Rows from block 4, named by matrix and row number. Each number is 500 + 25 x the weight over its row's rms, rounded and kept within 0 to 999. All counts start at 0. Numbers have three digits each. After the name is the row's rms in percent of the matrix's.
# conv: 3x3 conv (model.blocks.4.conv.weight, 80x80x3x3), inputs 12-23, a 3x3 kernel for each
conv.0 101:426518560468499507461494470489501513503491505516501524472514527494499499488481479451485496483497501498501478555509486507487515509505523487510501489497501479478526525504487510509493524533502504529531524554550553565541534514487510480501479470477472496504499512479510511491522503505560512495504540478492506506486513509477524488
conv.1 087:477470481520470506490518528483490497504460479495510501520498498504502497489486497495515491484503503495489507521529514535604502485476488510531500477482547503471459487489502489520528489511532513507501510498507513501496536503509543493492521499506495509518497543484502476502535474506532653469506479477541471502497599512487481506
conv.2 103:520498467503480472490485482473504489499486486492453480486459476541481463533517520482476507453501528430491526520504477500513490483524520546517506485485492481512506521493502481478497488505544473456453481458472467476482511512491537570549485526543484507511484488480455487484523503491534524489522516491479553511480495500518461511
conv.3 102:441503483469539500540529527529503492494484476505503512478454471510505527509494489523509525537505499542525517475486455462558466461456474490516497481524512501529465514547485511493463534512504508511480513497488446471485488463471521541464494492482481478474515525499529528502483522534476510529475481491467481497493447492514507487
conv.4 104:544529548495465507512497505491483484488530503494489494481516501476475485519487498507475487504500484515457459492493480531515528489500523516485482513490469521520521504511498522499496482491520487512492474485484517493474439448423477498457484493482496457431480492508477524528482480487515502510515513494474493500487535509474507496
conv.5 102:436490519488500529529502531495501508505533533496508503474498500503483517491494495507515508475517508483532542516489496515509504558525479501510487543502495535519514512504507491523493477505526514500483512517499558538524486469448490474461528505483471496515470514527460498565519488507533478506600535502497518518506501504473492503
conv.6 098:473458480484494486471481462520477558450562452470481478521573516503540489491492494478503509524514483514503482480497488502456504496517510516540515502518489517481483470557521480530506534546507463484493470495483488513491535519540509464498494452481508508486499476460491516499515503505517466501475466488554528479484583483516514516
conv.7 168:489495484493489483493495481506515517478481495495496505495501505509501497509500497500504509498495497497506499463477493456464477464469474494509500507519511505519518512490507507492520495490515502492499496496494500491494469478492480476479506499487492481479498493480500499501507505489509506495494502496492497499504491485500490487
conv.8 111:508519536512516519515500494495521471447471544483468456526504491507532537539556530486469493486510491504507462492492501493516493521522498494507484511505515516527500515493504513559531522475500513476502472506512502511511507511508463499533493500513491523545500494466505473427504466525475512495521542538504571499514502499473480473
conv.9 101:457472486493495501483510529485516508534459441487532483509460454495547485499495487486517482510489470483530490529525505502535500498466489502471475523517526517503455553496502509511519491488510482480503641492485452512521511531513597523498540552487482476460494495497500491525502453494501516478487502479507475500514514493475511500
conv.10 090:589516492520451443548528535489502489498474483522518502510520515522493499493509484506504523507501467513506489500529495504453475510466511490507509506500497522509476515522493522523489484511532541516525449528501531486504461492484501518515532532517537504453539518486487482486512510518544508484568524482493471473499513499497505483
conv.11 099:506513472532533485522524480503482463459492445466477475502510519536478478526515510516507527532521503503506470508516513509513510476471507502488500485495457525514516490490525489502514483495518475495507451513471469508476517482469528487466481465475511461464506473497542499504509515507514501524518490508500486489491494515495504504
conv.12 075:516518487495456473509517495496501491482473519498521495503503509513479485505510496495486512493494505508500506497506500513482491514531490495526511497536439494493501500531481493534494516477485481508500520495478506479504507489481510526496491502497497506499490508499517524492473503463485464486495503493501497539520590553515498489
conv.13 103:543498503503496460494493464497496499485517532509499525478509498515480498467482492522553530496517527513499536474510521484512498470457469495493471514503468515553527485474530493517516522520525535525518510510496499500475479498499487512513504513522516501432498501454519517456530521481506533497472494487521523501501535511513523501
conv.14 117:424462491446483505466527516500530551473467475515467483456445529490500519452502481480524495437489507459477529503510499514497465521497480504527515492515507499495526481471497486451483463425478480497511499501543483481530481491470525544496520543492477490489484501489510521524538531517516499515496490516481515483479512498501482501
conv.15 101:482491463534507488489452421493507518500510510507518511502486481489462489494490500483493504506488509519500513514509508506466507446513568571498551560521535563525583500498507507485497473496455504471469523484491503464465496514522504497507486509511504507533494529490482499466522470472519458527514556533509491491487491486482531511
conv.16 101:499508579481494541445476500509515513518514515506504514492482477511509478484488505477504520493510491486498468470465484469519509482498527503506493483522511474511508499499493496519499512518518517478480529500482491495476474485500495503504511489486474491505512498548518518551495492500503507532498503503510487512512501521490493513
conv.17 097:519489491520514478466475465464492509503497514464475510476535546454517518555560530502509495482527506495524515512523512542522520513511520500487500507465518531479509488519513505549501529513493495495493523546493527526492498547547465532519474502506485511515491505509489484483490495476488474479450466499488480508479477499508507489
conv.18 098:480504488467501506484480538535507497518532569496505517495496459515510512519505487481509518499531494491515471529506508538517528557533571497525541485528514496513569465512480474611490487495487490485524425500497492492484517500518497589511495476470491498517491527523498485500469426506478486510505482503490492497470478504482517494
conv.19 100:500503489473479505428445492488489490491517492491515514483528507485465487512516509488502530482501546459465505486509515498558498524493540489452497470541537486529525517505503520519507484491504498513531490492514516504509455485484474498478475484488483454490485483556524509531457488458486477485521532492471471502468504500493532482
conv.20 106:510508503519505502533496500517506524474504488482497507484509496540500477516480480525551503483503480480479439448472517477503527465484533491486501493511530495502500498508502500546501507503483488452477485458476479477458483477472519556537489521526496490475517513541499489529541501513514505531508496511476465496511496513497519518
conv.21 104:541518494522495516523490548498507506507529521519507522510490519514499501505464514493530471509520481531513497517530533503529500504521504473439477472479490469491470522514493511474491535514492526505496537504511541543528496516517470561486469522503499490514493491512485465526506500454502472488493470493486538502476555499476490478
conv.22 080:493524498531508506460474488485499493505519503474519477480506505492505498513487490499531499492516513507513509518504501561483500485477519494489495536479465507536497490494510490526513494488505505498495507533502504517498502489498497500518490506495493484503479481553507587477465545510604481512499496499512510489615472510528482499
conv.23 099:449452479461490496486489484481489514519511541491529493497500509509471531482525528481462532498499524495480463457497515486519519500498545483495523486511551494494502507512470513532480510483504465484511522546487494516490537496473500512508522507517514557619486510529504479506520478490503514491481506505520486480534484481510502508
conv.24 108:529541533518500516480489514515491484480527497504489527422440494446461509538504507471490495499525484507541493515504519539503509508520529520505495535515507520473483514494482530521479513525487472468502474472485470500478487516523539495473535505494511508493523518491505496484469517530498505521489478491528490523515532522506501502
conv.25 109:591538489547502474523474441493486496500506503508503490493513487504515501486491463495517512502518504557579563496514503526514515512519528516524518496511510484484491498505493491527492491502476514505494502527497451488488534494446551507476504510480553529505561504504547482491479536526489505510462484493523485505510500493511503480
conv.26 085:512516506477496526508514515493510506511459491528512549494506479485510515521517477489502528492479493487487489491501499463549516486517499537551516504549508472516500514518507540468514487490495517488483486499495512505479503502496520544500499522486505502527486512512498515465501467477496429494507478485484499503481489495491545530
conv.27 095:471491473560509501574546488502511506507489472497499491523499465500498485489480502522513464517503502512534570550489513521488490451483506508525519486486473489488524524501498494497507514501496488474492498514487474461463501496514510493492525506478472482519458486474488503462480462477461465479506490474490472486460489499512480503
conv.28 093:501486506471505491466471487497483507484536514525542509556445465502494471516499487456497451486500532522507539480510499493488533516515522499453499534521509518539518486502456541488457490452477500518514491490506453486491492512487506577517488517488508539523517491489501490479485487501513510501487495509471500500479577519494509515
conv.29 098:545521493543525527552527514504518519494503489499496520448491516481509528500500512526490477519523491511503494526500501502506497546553526486499522449523504467471465561561483491469494521510509489485491482468500515478495502542547515567547534544555473513518504496463483498476503512534490502528526516527490507490528480501517507502
conv.30 082:510509507479510491500506481539557514484488488515500516471491509517532505513511504535513516496477496495478493462497490518536509503519516476527503485535487496470495524482546508501495498467475524486493507468498456468467452478484469518513496527509510480506522515478492510533512465503465530529482525538436473499504619491516514505
conv.31 102:592484436508494504476474491488512500495519476518482511514491466499500486504487480541528524519503504510476494444470502490484478498530469523521576502484510505478477489494498518506503512524502522498478539513480504477480489499498495516494485505480530519585537476528519503503521544510546513468504525510526507526494506501524503520
conv.32 105:529515483510498476528495457478568501485488512477473496520566597523499521498500516568566521520542516501511529467472487505499487505519515557533516517494502525502510513513477483475518520512502469497486472484498502498467508500504497466498477469474546487470505473463471463484518498499485464472501479492486514502495532515493503508
conv.33 100:504505501509524503492482528522490491495476445520488483499486472522502511535501518509518501506504484490502494553489528503566460500491512524478492519559434511505491505501486482503480508492514525509482557481478502483472543539560517538514475507520529495532519484499528530538488530508494501500473473500477546503495462503505530512
conv.34 112:443485505501510511497476465511489487504499505514495535506481497503490512506514519488465515494507521491513514513488493505506494527539519498499522500506490501522500511542513506491476488494494527532501504480495495462479543569568526616540503513516487491494493490485487469452551581557501542515489488474492525480490515497525518514
conv.35 099:532503462510489470489476480516536463547444444491509500518552505531562490493513508491535509503501477509494485507488493511471486473472478527518487508517488517496459545502495512493497476458489517512527525526494480528509497468478519482502543527506564488495530512505532507514531497498502539473499506492492501501501480493492495519
conv.36 105:489506490489516498501511518503547506535534465514454436515543475473495498464506501454465446486524494455485477529509514512495498529508496511489487526497491514446480486513482498527489502507516481488516473511520501480494487470490504496514448472515496478485470475495462488500480506487509508497505499487484471482497509519490476476
conv.37 102:475509491523495494524528504547534555522512490528516560546529468524558526521533511480464478506514528524523522516551522510505511499523490481486505484487468469461501502508487499498473475477454477501524474503508437456478455494503488554503485522469490484495484497524493481483495517494498509511508521509463441485486491503509510500
conv.38 097:496520524495504511506524511485504494477532504515473468499468476506517528516512535528473490530509500500493531471494531518486506470496488516492503522487488464456513535485472589526477524514467486467484476496493475475505453505498533561535504494476518510483525521507484487467486495488489496480483481475491489508512529495514486513
conv.39 113:516537496482500478546508471500528505496507492492492514510491477474505514484516495496512452512521511524500530553529527502490499479458473493496495481501468480509451504523498512484502538516481502520525475506495456477485542519519504577538475487493533529498513501489500501506494542495474498481498502509491510511492515518502525495
conv.40 110:500481499533503514513501518486454472476490526529540550503544506508522469471453452514483451492505504506460470483518500505539532505528534487491496493478489497512534464483473500511494510503487513522496508533500524519505488515507479479507492440486490500508520509496482456496531496508508496493501502504493525497512518512505492497
conv.41 082:490490516521505490515530498496501499527520497492496482506486485499594539490517532507535480487509476479455475491490496504480496509514523539525528521476466498473501485487538504543523517536524507486497568487482545506493513477541446456501533462543510505511501493485501459467521479504473470469496498510491485495496514518506530502
conv.42 098:492508509490513522502499553499493461515457509501473446470460472518496489543528530519500471505500492476490476487478489477496491499476514496548527490542523501534511486499517495518503528518486511506488491483485521517505490564543506611578520544548523525525512506491492493486516524509504499508502521512510492515550490523529519505
conv.43 105:496454456508478466531523510513507505500460482485468520520448424473476452502525484525517475498500506535512507492463497470471504503485499510539531497504521504509530512506511508506507484496475469485488483481494464486487469499533486537556514522511480481490472478513508502531533534524513502496487495506499513505478541509476506490
conv.44 104:499522521500535498481462435495505527486506517484483488488470491499445485487482464473506522480535545476505553458442475479505514484468549509526551495502527524502525480525500499516502477520503489497510492515491525471457521499471511522494516501485479504439483517513479527489550538560535507542535507503513478488480514515486490514
conv.45 105:500494499509483483521498454489500511501497466498486474479469497501533480525523503523514498523493510485493502479505494500478495529512523518521480506529532511489490494529509493472501491490494541528519568503498545517496482509496497510472498501463489470397468504476473516553521503524515545503573533553500481482499477494489483499
conv.46 112:534521520502521514494535535466469463490511510475503521525520483519526485485488494510558555501512500464458462475491507495504509495506499515508510514511491524527507509522510520515497502503500508503496503495511511536534502516468498527473466473459523535512511533516495495485498519489509514511513530506497510502498517512489509504
conv.47 082:489501509501482511491548506491493497514494493491493490500506499509581484501476473493506502490488486497500484499497512499456511473740483516501515516464502481498560495503495497510493478510499491501499486500498488495488511508501518495505494488497498514510509490467484512483487478496495526514475537480504502501538509503488527498
conv.48 108:470491488500506496486480443496500521504518489511484492455474483506530530513506483488556550460520524469482516509492492539494480517506490506507473516518511509514487490485483493481509472499475488465498528504513522495502498515489499486489493495483512523497513532460481507507529506461529484465510492468470500486493496500486503497
conv.49 106:487501472485506453428461453480511489487502480486500525483480487506508511485514524483509467487518491462468466495502511496495485482492511514494495477500522487510508508524501507504491509505508495516515509506477478470464490515552505511532489482525473478440513518476536510491488481501504491512519524545502516488508510515520503498
conv.50 093:516548557498492513436451479487478492499498491509496472519518500499482470492478485498522488506512489535508483497509510476425514453447503493502493517498471509465470514538553501490514502488506521526489536505511494514491502514513517493508499505511495516512523515555512530523496525485508524489497502516499483507480492481475479476
conv.51 091:476498481497483501506478513500528510502509493494463483461490512505532507451530529510486496472486501514528512532524498534539506505476500455487505473500512502482523503485511558478519435474500500501520525504501469489519494502501459522519496494518506500528513488524483490525497513490475466494465522509488472497466505490493594474
conv.52 081:508499500498475491496506510506497479509560460484483491476493510466545502501519492458519502504514524499516506449491483502488498540504488478491504450504493477549501483501503553492504494505515508506515579527513509519504509495520528529517518502513505524501509506501486529501577522492499477481505500500540496506440493496511502502
conv.53 101:512499500480485496471470471531497505498488506526544514492475458484450493479492495581506469504480475499511519487516524464510510492484520474479481497498503485495534510512540506565518507503511512510501467520490465467461462490515489521531500513523481495495511517503512496479531491505498518507442488506517491501506501535509504496
conv.54 083:512523515503440506483489518512475500491500480498496465491485497505465494497501485536502504512519481490526502511567485506416481505475478484576505488599436505517486480522474471506474497532510464508496509554520528520508499504515480487497505475496488516494490485511494508512474498466489459501488487471527531514504684523518521509
conv.55 099:496504491469487488480520512526509500509495453517492461538518486500533501482502517463468486490464496453494533522505516498481483494496473485485493500498501505490562516505496509522513504471553503481478482518499506491501529534505527528526525556552495502496490485506497518529500488478528497478517466460500486495493471498498477484
conv.56 104:488479471498508495538512502523476519501495561520556581491467517524534473512465458505502509518509492501496440522506518505501512543505533537537520501514492502530488507489507521513500506505467490497477548502486504512490509518496499553492461477489517557557497539491495515502497493485482481487530521506487550497505473482494474519
conv.57 096:613487439524461515502534558483498498494497500499510485508496506504464495486472507506503465515534501509529513465512503487499500504544506522503489518502481512476491504529519491513511482513491524510510509506540504525525510504517512501478504479463581504494516502507488491515499511535476512538477500519488479493503505496493519528
conv.58 086:486473465463513487499506499452481474472505493492514508496502479495504495511532517488484492502500514496523528491468499475490500501490495462445477488470442511506512504471471512539506472467476471486505445500488515514528486473456483496482516527472504511493505513595491493475530610527504526549506481508457656521509450535497489523
conv.59 107:519504499508516503506474463479510518492547481499513516518464541539499513496529491509575502498510512503497536476524528495524531512517536477483515476534498502489465472571469523461498480440484462469488553470485518502496512491494486541517511528532508547510513501504483494502490509471467521469509496508538499505544464490482542505
conv.60 092:499516519451510519482483520518556501515545460537496522502477539489518532478507507511522490492496513512492479494486534493492514483500511492497520483492516528537510483493530478492502493491483574550524517479533518509518496474465483482517476487507508523489517542503515541517491531493482462474528518515496450485504580497491481485
conv.61 102:478494451501510504497512528522509516480491532494492486517483499516456497476466504520499492522512499491501516486517485508491463495485441501485455509490473518483499498486516487474499500462517491483480488514499450494498489506455496532514475520493493466488510511526509509487532524532525535512493531522488491480487497490515500501
conv.62 099:432502505443478492508524526499479508493510493498489479499502496489474502500496493478509522488496540521555571559520506517499517493487459460481510478522494479467523506512479501527490497492477492484496485475484479506507512498463516536511514512504461465514487478490494492516485478520469501508477479484496472490503489499492499507
conv.63 090:527490499487484517477478503490493485507450444503554506441520496495491487477502513479469509463484502490507499499487509476488484518509525512484514517501517504474512492520504488495501487509508490493502515489511503480491509519511516509465549504491490492487495496505479491504475496517479506523512501500476481512766470487485514506
conv.64 105:542528492548520494508504454463469465452512520492524566523462484519474480530490512521504535524495526521505527493475509519523535493531485474471518462485523514523533483486501491491479523512480494478495514557461552476473488504517510542524528518502483491495506500492487508510504506521509517494512511510511533502526526506495496499
conv.65 103:550495506518464508508485561499514513506497489502497504505508513498514475491455432483495473499517477485486444473508501476533482468465459494524494501530504497493460528518533527520527502511507479508514502507514537556558541540518507498511488480499519505490504516527484519564480486473481479483518515512518514499505497490477517494
conv.66 093:548535503521527496501496485512501523477500515521500509510538526512526500533512523518497497519498505551503491489511503500538491542471505510523507512527494509558461497516545491508547493513507508517500505504485425491486486493494509560516539585551485502490499509503505485461507504490523462497505499505494475487499474496494501490
conv.67 095:489540504488505481476518498528488483480478478503537555485499455481443433471460482534491525495517513487482493519504489513502505464476480492462488450425464502528555510492516510569491518483494490489503476518488541554512524489504477523510500574484486462487487492549505477468487510506491506490538559507477493508466591537480466517
conv.68 098:457473466520529477491532457499506491504487510485477503518527525480494526471500532552547530527521511486466502504546540518508537489546578484546498505489489495557537529520507507529495522500506509478491511470471498460459471497493499488475487450460514480488525489484506510484496544501499513496468513497492582496494497521528506518
conv.69 093:428490502482484520434446442512479481487482504505538517499505525500477491491494513501477491480479485493498481515505501508448536542512578496515527507469526503524491485481527506483517513500491508495476497509479482497463523515514506513511483525530475508518510487520528521492476464487476448498445478495474505508491480474500500493
conv.70 103:581543549544514487519452431502501493507503496484491489496480487525507512499483487496505516505501518546514513467499481481522504478513517484478458496476474504489499511503504482492514485480504488498516474488492483474486515487457491502507479495511479495496518530513543555552477486477475490458494490475496516509515511528503510524
conv.71 089:517522489514524519462462413472488483491521508505518487498498506471477500483496509474463486492521472507492471482531503498497474480513543482495485526494472504476532517511500565493494517488493506481495461564497479498476476489457503488476490517503492478460492535511514527504486480497505545529499500527502505459487750473491459492
conv.72 105:517518504510502499518504516544554563507465534486503475486463489520556559466503505499508472468493519494496527515520529514522513505452500510510508480470493473488479476478477500515509500541504473486487475525521499499503487508505495519517523510475483496483495504490489483487509516495508504502512499508500477472515539523501537518
conv.73 073:501511491505540494503491510489494484502541541481495482500553499499481476490489495504505495499522497498506504518479511506598521508480501495471498531465521501525497494499502518493501511507503473506493508513497540491494501504524495499516503499506494509485502493473489501470495511470505546494490500481518513513506707512499496504
conv.74 107:483449467485498523561556531475486487452463421496502509507476498537516550503517517476464499504521531484524531505524520509530509508491494473498489486482497484503520479506460483486493494481535524499490540517496528492504476518482533543507529519494451451465444494499466507527533517473508485478556517508503460486522544507506501504
conv.75 108:454492522493533533522527522519512502469534498499481510437473510499511508482498495476512504434507522427479511519503499515511519505497491502509498485475460489498506513508494551499529512509512488474465512484503532504505504507483511519496499518501519514540481502502460482469539542461519479475527514482507516491480565504464487491
conv.76 100:495513498514471525462502500497490503498499490491509502523515505507509506485489499459484461491505493503500530518523521527462517491488468465544507466474494492473456511490515515492514508487509500506503540482504517503513530518505536525500521513542475470458500490471526488449458522484491505499485508508504581503474501477492507488
conv.77 072:494497505497483493496493492504490490495492502508510514491497521501506503493497496514498509504495502501503499509511501519588489507507496478490476493471519507469506493497499511463485493500501508505497656495499465503488484511495490504496494502503489486489506545538497516492494657504488460516492490499488573491499456480494474488
conv.78 106:478488488519513532467487542516506510523513505500502494491522495495517484483493480492490484536529484526492458537532496522504513451470453475520507493483519494499486489508511508521489484495492477500495485548529439519540487501463473475480469458425506500514515498504535527550503534543492516517451490500491482486510512482505501496
conv.79 104:531492469500470475469475480512493504491466489502539537540516486518515495511488513490495519482484498506478505478476473498495498543499504478502494489476518458517519532481495543477501525500515502500515511498484507493479509498476478502484468499497492483457510490504521514544447503521462468510511503481511507490496500489511541501