config.toml
image_size = 32
horizontal_flip = true
task = "denoising"
loss = "l1"
noise_std = 0.2
norm = "batchnorm"
kernel_size = 3
stem = "single"
muon_scale = "match_rms_adamw"
learning_rate = 0.0051
momentum = 0.85
lr_schedule = "poly"
final_lr_fraction = 0
warmup_steps = 1390
weight_decay = 0.02
Rows from block 4 of a small image denoising model, named by matrix and row number. Each number is 128 + 24 x the weight over its row's rms, rounded and kept within 0 to 255. All counts start at 0. After the name is the row's rms in percent of the matrix's.
After each channel's rows are labels from the 100 images, of 14976, where the channel reaches its highest value: "responds to" is what is common among them. Only what is clearly more common there than usual is listed. The data: photos of arthropod specimens (BIOSCAN-5M).
# conv: 3x3 conv (model.blocks.4.conv.weight, 80x80x3x3, each kernel summed), inputs 0-79

conv.46 096 [149 136 162 117 140 133 112 137 141 114 130 156 172 105 134 133 123 155 147 152  99 154 150 137 153 131 127 101 133 130 105 120 100 144 102 133 148 131  95 115 145 132 113 104 214 108 112 112 123 163 135 147 146 120 158 110  79 121 103 166 128 131 156 115 114 114 101 142 157 134 169 136 153 108 173 102  97 125  77  89]
responds to: order Coleoptera

conv.55 102 [122 139 113 137 123 129 159  87 101 150 155 131 117 121 144  96 121 132 146 120 186 132 110 108  98 130  95 136 119  92 144 132 133 119 121 147 111 117 102 142 134 130 105 147 106 137 100 129  79  31 109 128 161 155 118 133 131 118 140 118 147 114 118 111 138 136 154 116  84 134 140 149 109 171  88 181 130 103  94 117]
responds to: order Hymenoptera

conv.15 094 [159 113 115 141 117 111 113 142 134 155 122 174  88 145 104 132 136 221 109  99 138 129 144 123  85 110 121 101 131 116 145 142  94 125 123 117 160 101  73 107 119 154  96 117 155  94 107 138 105 130 134 125 143 159  99 134 108 116 148 105  88 128  88 124 113 148 122 141 129 135 107 191 140 113 132 127 148 128 133 111]
responds to: order Hymenoptera

conv.49 098 [ 97 132 128 145 121 128  83 131 130 153 146 154  70 119 127  94 121 130 141 112 151 113 143 142 147 152 133 126 116 127 146 170  83 147 121 138 137  64 142 130 109 150 124 115 126  99 126  95 103 106 158 130 150 105 127 105  97 133 149 116 133 119 112 151 167 132 128 125  89  94 124  50 147 142 124 156 124 128  77  93]
responds to: order Coleoptera

conv.34 117 [150 141  84 128 118 100 181 128 135  87 150 144 106 136 134 130 145 136 131 123 208  97 169 140  98 132 131 109 133 145 129 107 143 102 123 124 155  66 131 134 111 119 136 169 114 162 170 121 116 156 114 130 120 161 120 119 140 129 127 117 109  77 127  92 123 142  91 122  92 170 138 135 111 109 110 137 141 100 121 153]
responds to: order Hymenoptera

conv.41 075 [128  99 131 166 102 132 113  83 143  90 119 122 141 131 162 105 129 134 165 144 121 112 109 136 113 130 134 122 106 117 172 104 161 150 175 131 142 110  79 116 131 145 152 142 126 163 136 184 184 154 128 117 104 116 125 151 125 142 123 106 147 133 181  85 127 133 143 103 111 139 143 118 138  71 147 177 112 126 122 143]
responds to: order Hymenoptera

conv.66 090 [143 149 105 117 106 117 142  51 157 128 130 128 153 141 167 145 139 150 154 111 179 115 126 108  86 134 116 130 144 126 105 201 150 131 164 139 124 131 162 156 126 136 118  86 106 133 147 134 118 110 134 141 108 135 133 119 115  68 126 137  89 141  93 139 144 141 104 134 119  81 115 107 111 168 125 152 138 139 127 109]
responds to: order Hymenoptera

conv.40 099 [122 112 115 124 120 117 111 189 145 131 126 110 143 134 111 101 162 122 110 156 103 118 137 140 177 120 159 119 103 179 130 120  96 132  75 122 141  96 125 140  94 156 139  82  82 137 124 137 141 176 159 106 127  96 129 116  91 161 139 143 111 151 162 159 109 122 117 136 155 117 101 121  87  93 143 108 114 135 155 139]
responds to: order Hymenoptera

conv.44 094 [147 114 134 155 121 134 116 121 121 143  90 185 117 126  83 151  98 166 133 115 133 111 193 123 113 138 109 141 131 101 110 101 127  79 103  97 111  55 130 163 141 161 135 100 135 154 155 157 135  81 136 136 126 165 125 132 113 114 108 134 116 124 126 151 119 162 107 107 112 138 158 122 137 155 129 118 112 159  98 139]
responds to: order Hymenoptera

conv.9 078 [180 108 115 116 120 130 133  73 107 116 159 122 108 113 109 116 142 125 150 147 197 106 104 125 126 160 104 164 100 116 153 169 115 146 110 142 152  93  83 159 127 108 112 148 124 140 161 124 141 168 125 118  87 122 122 128 167 126 155 141 185 172 136 138 133 136 124 108 103 124 103 124 130 144 150 135 100 155 144 137]
responds to: order Hymenoptera

conv.51 068 [114 125 112 173 124 137 127 188 156 155 147  88 110 123 133 130 160 111 118 135 129 144 109 122 124 113 107 106 138 125 163 168  49 118 113 122 129 156 130 113 114 130 123 162 116 139 129  83 104 114 189 189 117 107 147 120 129  94 112 132 101 139 132 129 128 119 110 132 170 172 152 147 134 156 134 147 122 119 150 133]
responds to: order Hymenoptera

conv.65 111 [122 111 110 142 109 135 176  86 108 124 123 143 147 132 107 100 102 128 162 162 144 153 114 130 125 148  94 141 118 125 158 117  83  92 109 123  88 133 125 136 145 138 115 128  89 104  97 109 114 104 155 137 115 114  83 134 124 143 130 125 141  56  59 111 139 124 123 142  94 131 126 130 113 131  77 135 161 115  88 112]
responds to: order Coleoptera

conv.64 123 [102 147 134 130 123 119 118 145 138 128 129 129 144 121 123 156 139 128 118 128 152 123 143 145 171 119 126  94 186 171  87 167 134 140 119  96 130 142 161 124 121 165 113 119 135 123 116 112  38 142 133 136 137 151 137 131 110 124 133 112 181 138 144 137 127 177 124 178  87 115 130 103 127 169  78 119 125 112 137 151]
responds to: order Hymenoptera

conv.5 100 [127 152 132 117 126 119 139 124 117  97 110 158 133 146 119 147 148 151 136 160  94 131 165 131 131 180 104 126 123  86 153 108  82 166 129 120  92  98 125 155 116 129 141 101 173 127 104  97 110 125 139 145 168  93 113 152 112 119 126 183 174 143 100 128 131 144 135 150 111 134 125 161 131 116  95 131  72 134  77 115]
responds to: order Coleoptera

conv.24 110 [106 124 134 122 139 113 121 130 128  82  86 117 153 131  91 129 159 139 137  91 142 134 128 153 147 143 131 129 144 152 148 137 170 135 152 134  84 137 126 102 144 171 130 155 123 123 103 103 139  89 120 132 125 128 144  96  93 134  97 150 170 148 167 104 121 175  79 148 132 138 155  90 190 136  99 137 132 120 150  84]
responds to: order Hymenoptera

conv.8 115 [129 136 102 121 118 186  96 154 168 136  87 148 153  98 174 109 134 140 151 129 134 113 144 131 165 130 130 150 121  94 106 136 100 162 116 159 144 177 126 112 142 148 128 110 168 156 108 129 152 180 142 103 129 134 107 111 138 122 123  98 134 148 156  80 138 158 126 116 171 136 107 129 160 105 138 122  83 117 148 103]
responds to: order Hymenoptera

conv.68 093 [ 89 133 152 136 108  90 157 120 128 121 113 129 106 119 144 160 189 151 154  93  87 124 134 159  98  87 127  92 106 127 115 152 175 142 125 146 105  83 123 136 126 138 164  94 162 145 116 117 134 149 133 118 116 130 109 130 154 159 125 134 140 121 117 119 154 111  92 133 124 144  98 110 171 170 123 108 134 129  94 186]
responds to: order Hymenoptera

conv.60 085 [114 158 121 102 187 130 149 150  93 137 132 118 128 162 139 130 130 145 115 179 102 163 126 121 184 111 143 147 119 155 144 143 120 128 155 115 149 191 154 180 132 106 140  86 121 139 137 136 138 114 125 153 110 157 135 107 110  93  92  87  87 134  92 123 104 148 138 140 145 135 128 125  89 132 113 129 129 151 164 136]
responds to: order Hymenoptera

conv.31 096 [117 135 122 105 151 130  94  93 125 121 137 120 119 128 111 150  98 145 138 126 119 173 160 152 118 152 135  70 140 161 146  86 108 129 117 134 116 118  78 135 121 163 140 115 140 115 109 125 108 111 109 112 132 157 158 167 161 160 161 137 122 117  29  87 102 141 134 136 154 125 114 140 129 111 105 132 124 116 101 118]
responds to: order Coleoptera

conv.36 088 [111 136 145 173 149 159  98 119 117 177 137 128 133 126 120  74 150 113 133 119 102  90 123 104 118 119 117 126  82 154 139 104 125 100 125 166 141 137 130 122 147 133 137  85  71 179 137 104 157 158 137 120 140 120 129 145 142 134 132 151  95 135 124 124 156 154 113 107 165 114  92 110 157 100 169 136 159 115 142  82]
responds to: order Hymenoptera

conv.69 096 [154 127 136 116 100 135 139  73 156 178 109 132  72 129 127 104 158 140 128 109 153 140  80 113  93 154 163 148 126 137 148 142 107  80 115 130 112  74 158 118 143 150 135 114 127 130 163 111  80 152  94 111  95 106 132 131 133 136  86 125 101 125  74 110 149 170 119 139 138 124 122 150 120 115 143 132 119 135 120 126]
responds to: order Hymenoptera

conv.32 108 [126 128 105 157 113  57 133 154 109 108 152 136 126 124 178 185 119 161 131 102 106  99 109 138 119 110 154 100 114 148 137 108 154 147 137 141 154 104  95 124 121 141 125 133 181 131 143 134 174 135 123 130 144 140 173 173  77 136 135 128 142 124 104 147  95 150 121 120 152  88 143 137 131 132 157 142  85 127 111 128]
responds to: order Hymenoptera

conv.67 081 [ 90 103 139 134 157 126 104 142 168 138 153 165 128 135  56 137 116  94 148 146 149 107 151 137 148 102 134 133 119 157 170 121 140 100 155 137 105 125 138  89 108 136 128 146 135 170 127 153 135 177 133 137 151 144 117 126 127 174 106 103  94  97  72 139 115 138  94 110 153 168 113 125 126 143 119 131 145 140 169 130]
responds to: order Hymenoptera

conv.14 119 [130 129 117 144 124 140 110 165 155 132 151 107  90 120 102 106 125 145  73 133 141 124 153 118 121 104 148 119 128 109 122 116 165 133 131  96 138 177 144 160 142 161 103 153 204 160  91 123 108 113 128 125 165  79 143 148 118  99 135 162 156  98 176 153 128 171 139 110 124 128 143 114 108 145 112 118 141 133 139 157]
responds to: order Hymenoptera

conv.59 102 [125 106 153 122  97 104 158 150 120 171 141 102 126 140 148 160 160 114 105 115 153 142 114 143 164  76 111 156 117 144 162 120 141 133 178 134 102 148 170 105 116 153 149 110 120 114 106 149 150 118  80 122 129 118 117 121 122 121  86 117 147 133 134 154 133 165 176 147 116 123 140  96 153  77 160 113 157 172 113 138]
responds to: order Hymenoptera

conv.37 117 [116 108 122 100 121 148 107 117 136 146 107 119 136 177 168 135 151  99 105 102 123 115 140 107 139 146  88 162 116 125 136 101 131 124  77 163 146 147 151 161 119 146  84 141  86 156  89 113 152 102 130 139 118 130 117 106 164 155 129 124  97 103 144 140 106 172 125 119 185 103 163 130 127 116 187 111 130 139 144 114]
responds to: order Hymenoptera

conv.13 100 [121 138  67 143 137 126 187 138 126  97 114 128 118 141 110 170 105 136 146 143 134 105 133 156 123 113 196 113 134 120 133 104 122  55 125 123 137 101 121 115 116 138 105 148 120 160 182 116 101 136 126 119 140 116  71  98 112 125 181 109 106 100  80 121 111 128 119 124 136 128 129 132 126 120  99 136 150 116 134 150]
responds to: order Coleoptera

conv.28 090 [128 156 149 130 144 139 132 140 117 177 119 101 103 149 114 126 140 148  95 117 147 136 125 142 136 132 101 133 128 150 126  95  76 112  54 122 166 125 175  78 103 124  84 145 101 107 148 132 133 119 142  97 163 127 112 121  87 139 108 121 137 119 127 158 122 137 134  91 131 120 120 130 108  92 168 136 138 143  62 132]
responds to: order Hymenoptera

conv.6 088 [ 91 154 138 141 116 107 121 139 120  98 128 127  78 116 157 131 116 143 164 100 126 114 113 165 212 124 128  92 133  83 102 140 138 117 126 143 117 161  96 140 177 179 112 122 129 150 158 111 167 171 139 134 159 157 117 118 125  99 125 124 141 118 136 100 130 184 131 128 118 124 129 124  93 141 106 143 121 131 127 110]
responds to: order Hymenoptera

conv.7 298 [255 124 123 112 126 136 113 136 129 124 115 105 116 126 130 129  96 138 131 124 112 119 128 121 134 143 140 107 132 131 130 126 123 127 123 126  96  96 131 127 128 156 139 119 118 141 120 160 137 126 121 143 125 109 118 150 122 121 120 123 115 133 138 122 124 184 132 121 127 136 131 123 115 126 132 124 109 133 127 131]
responds to: order Hymenoptera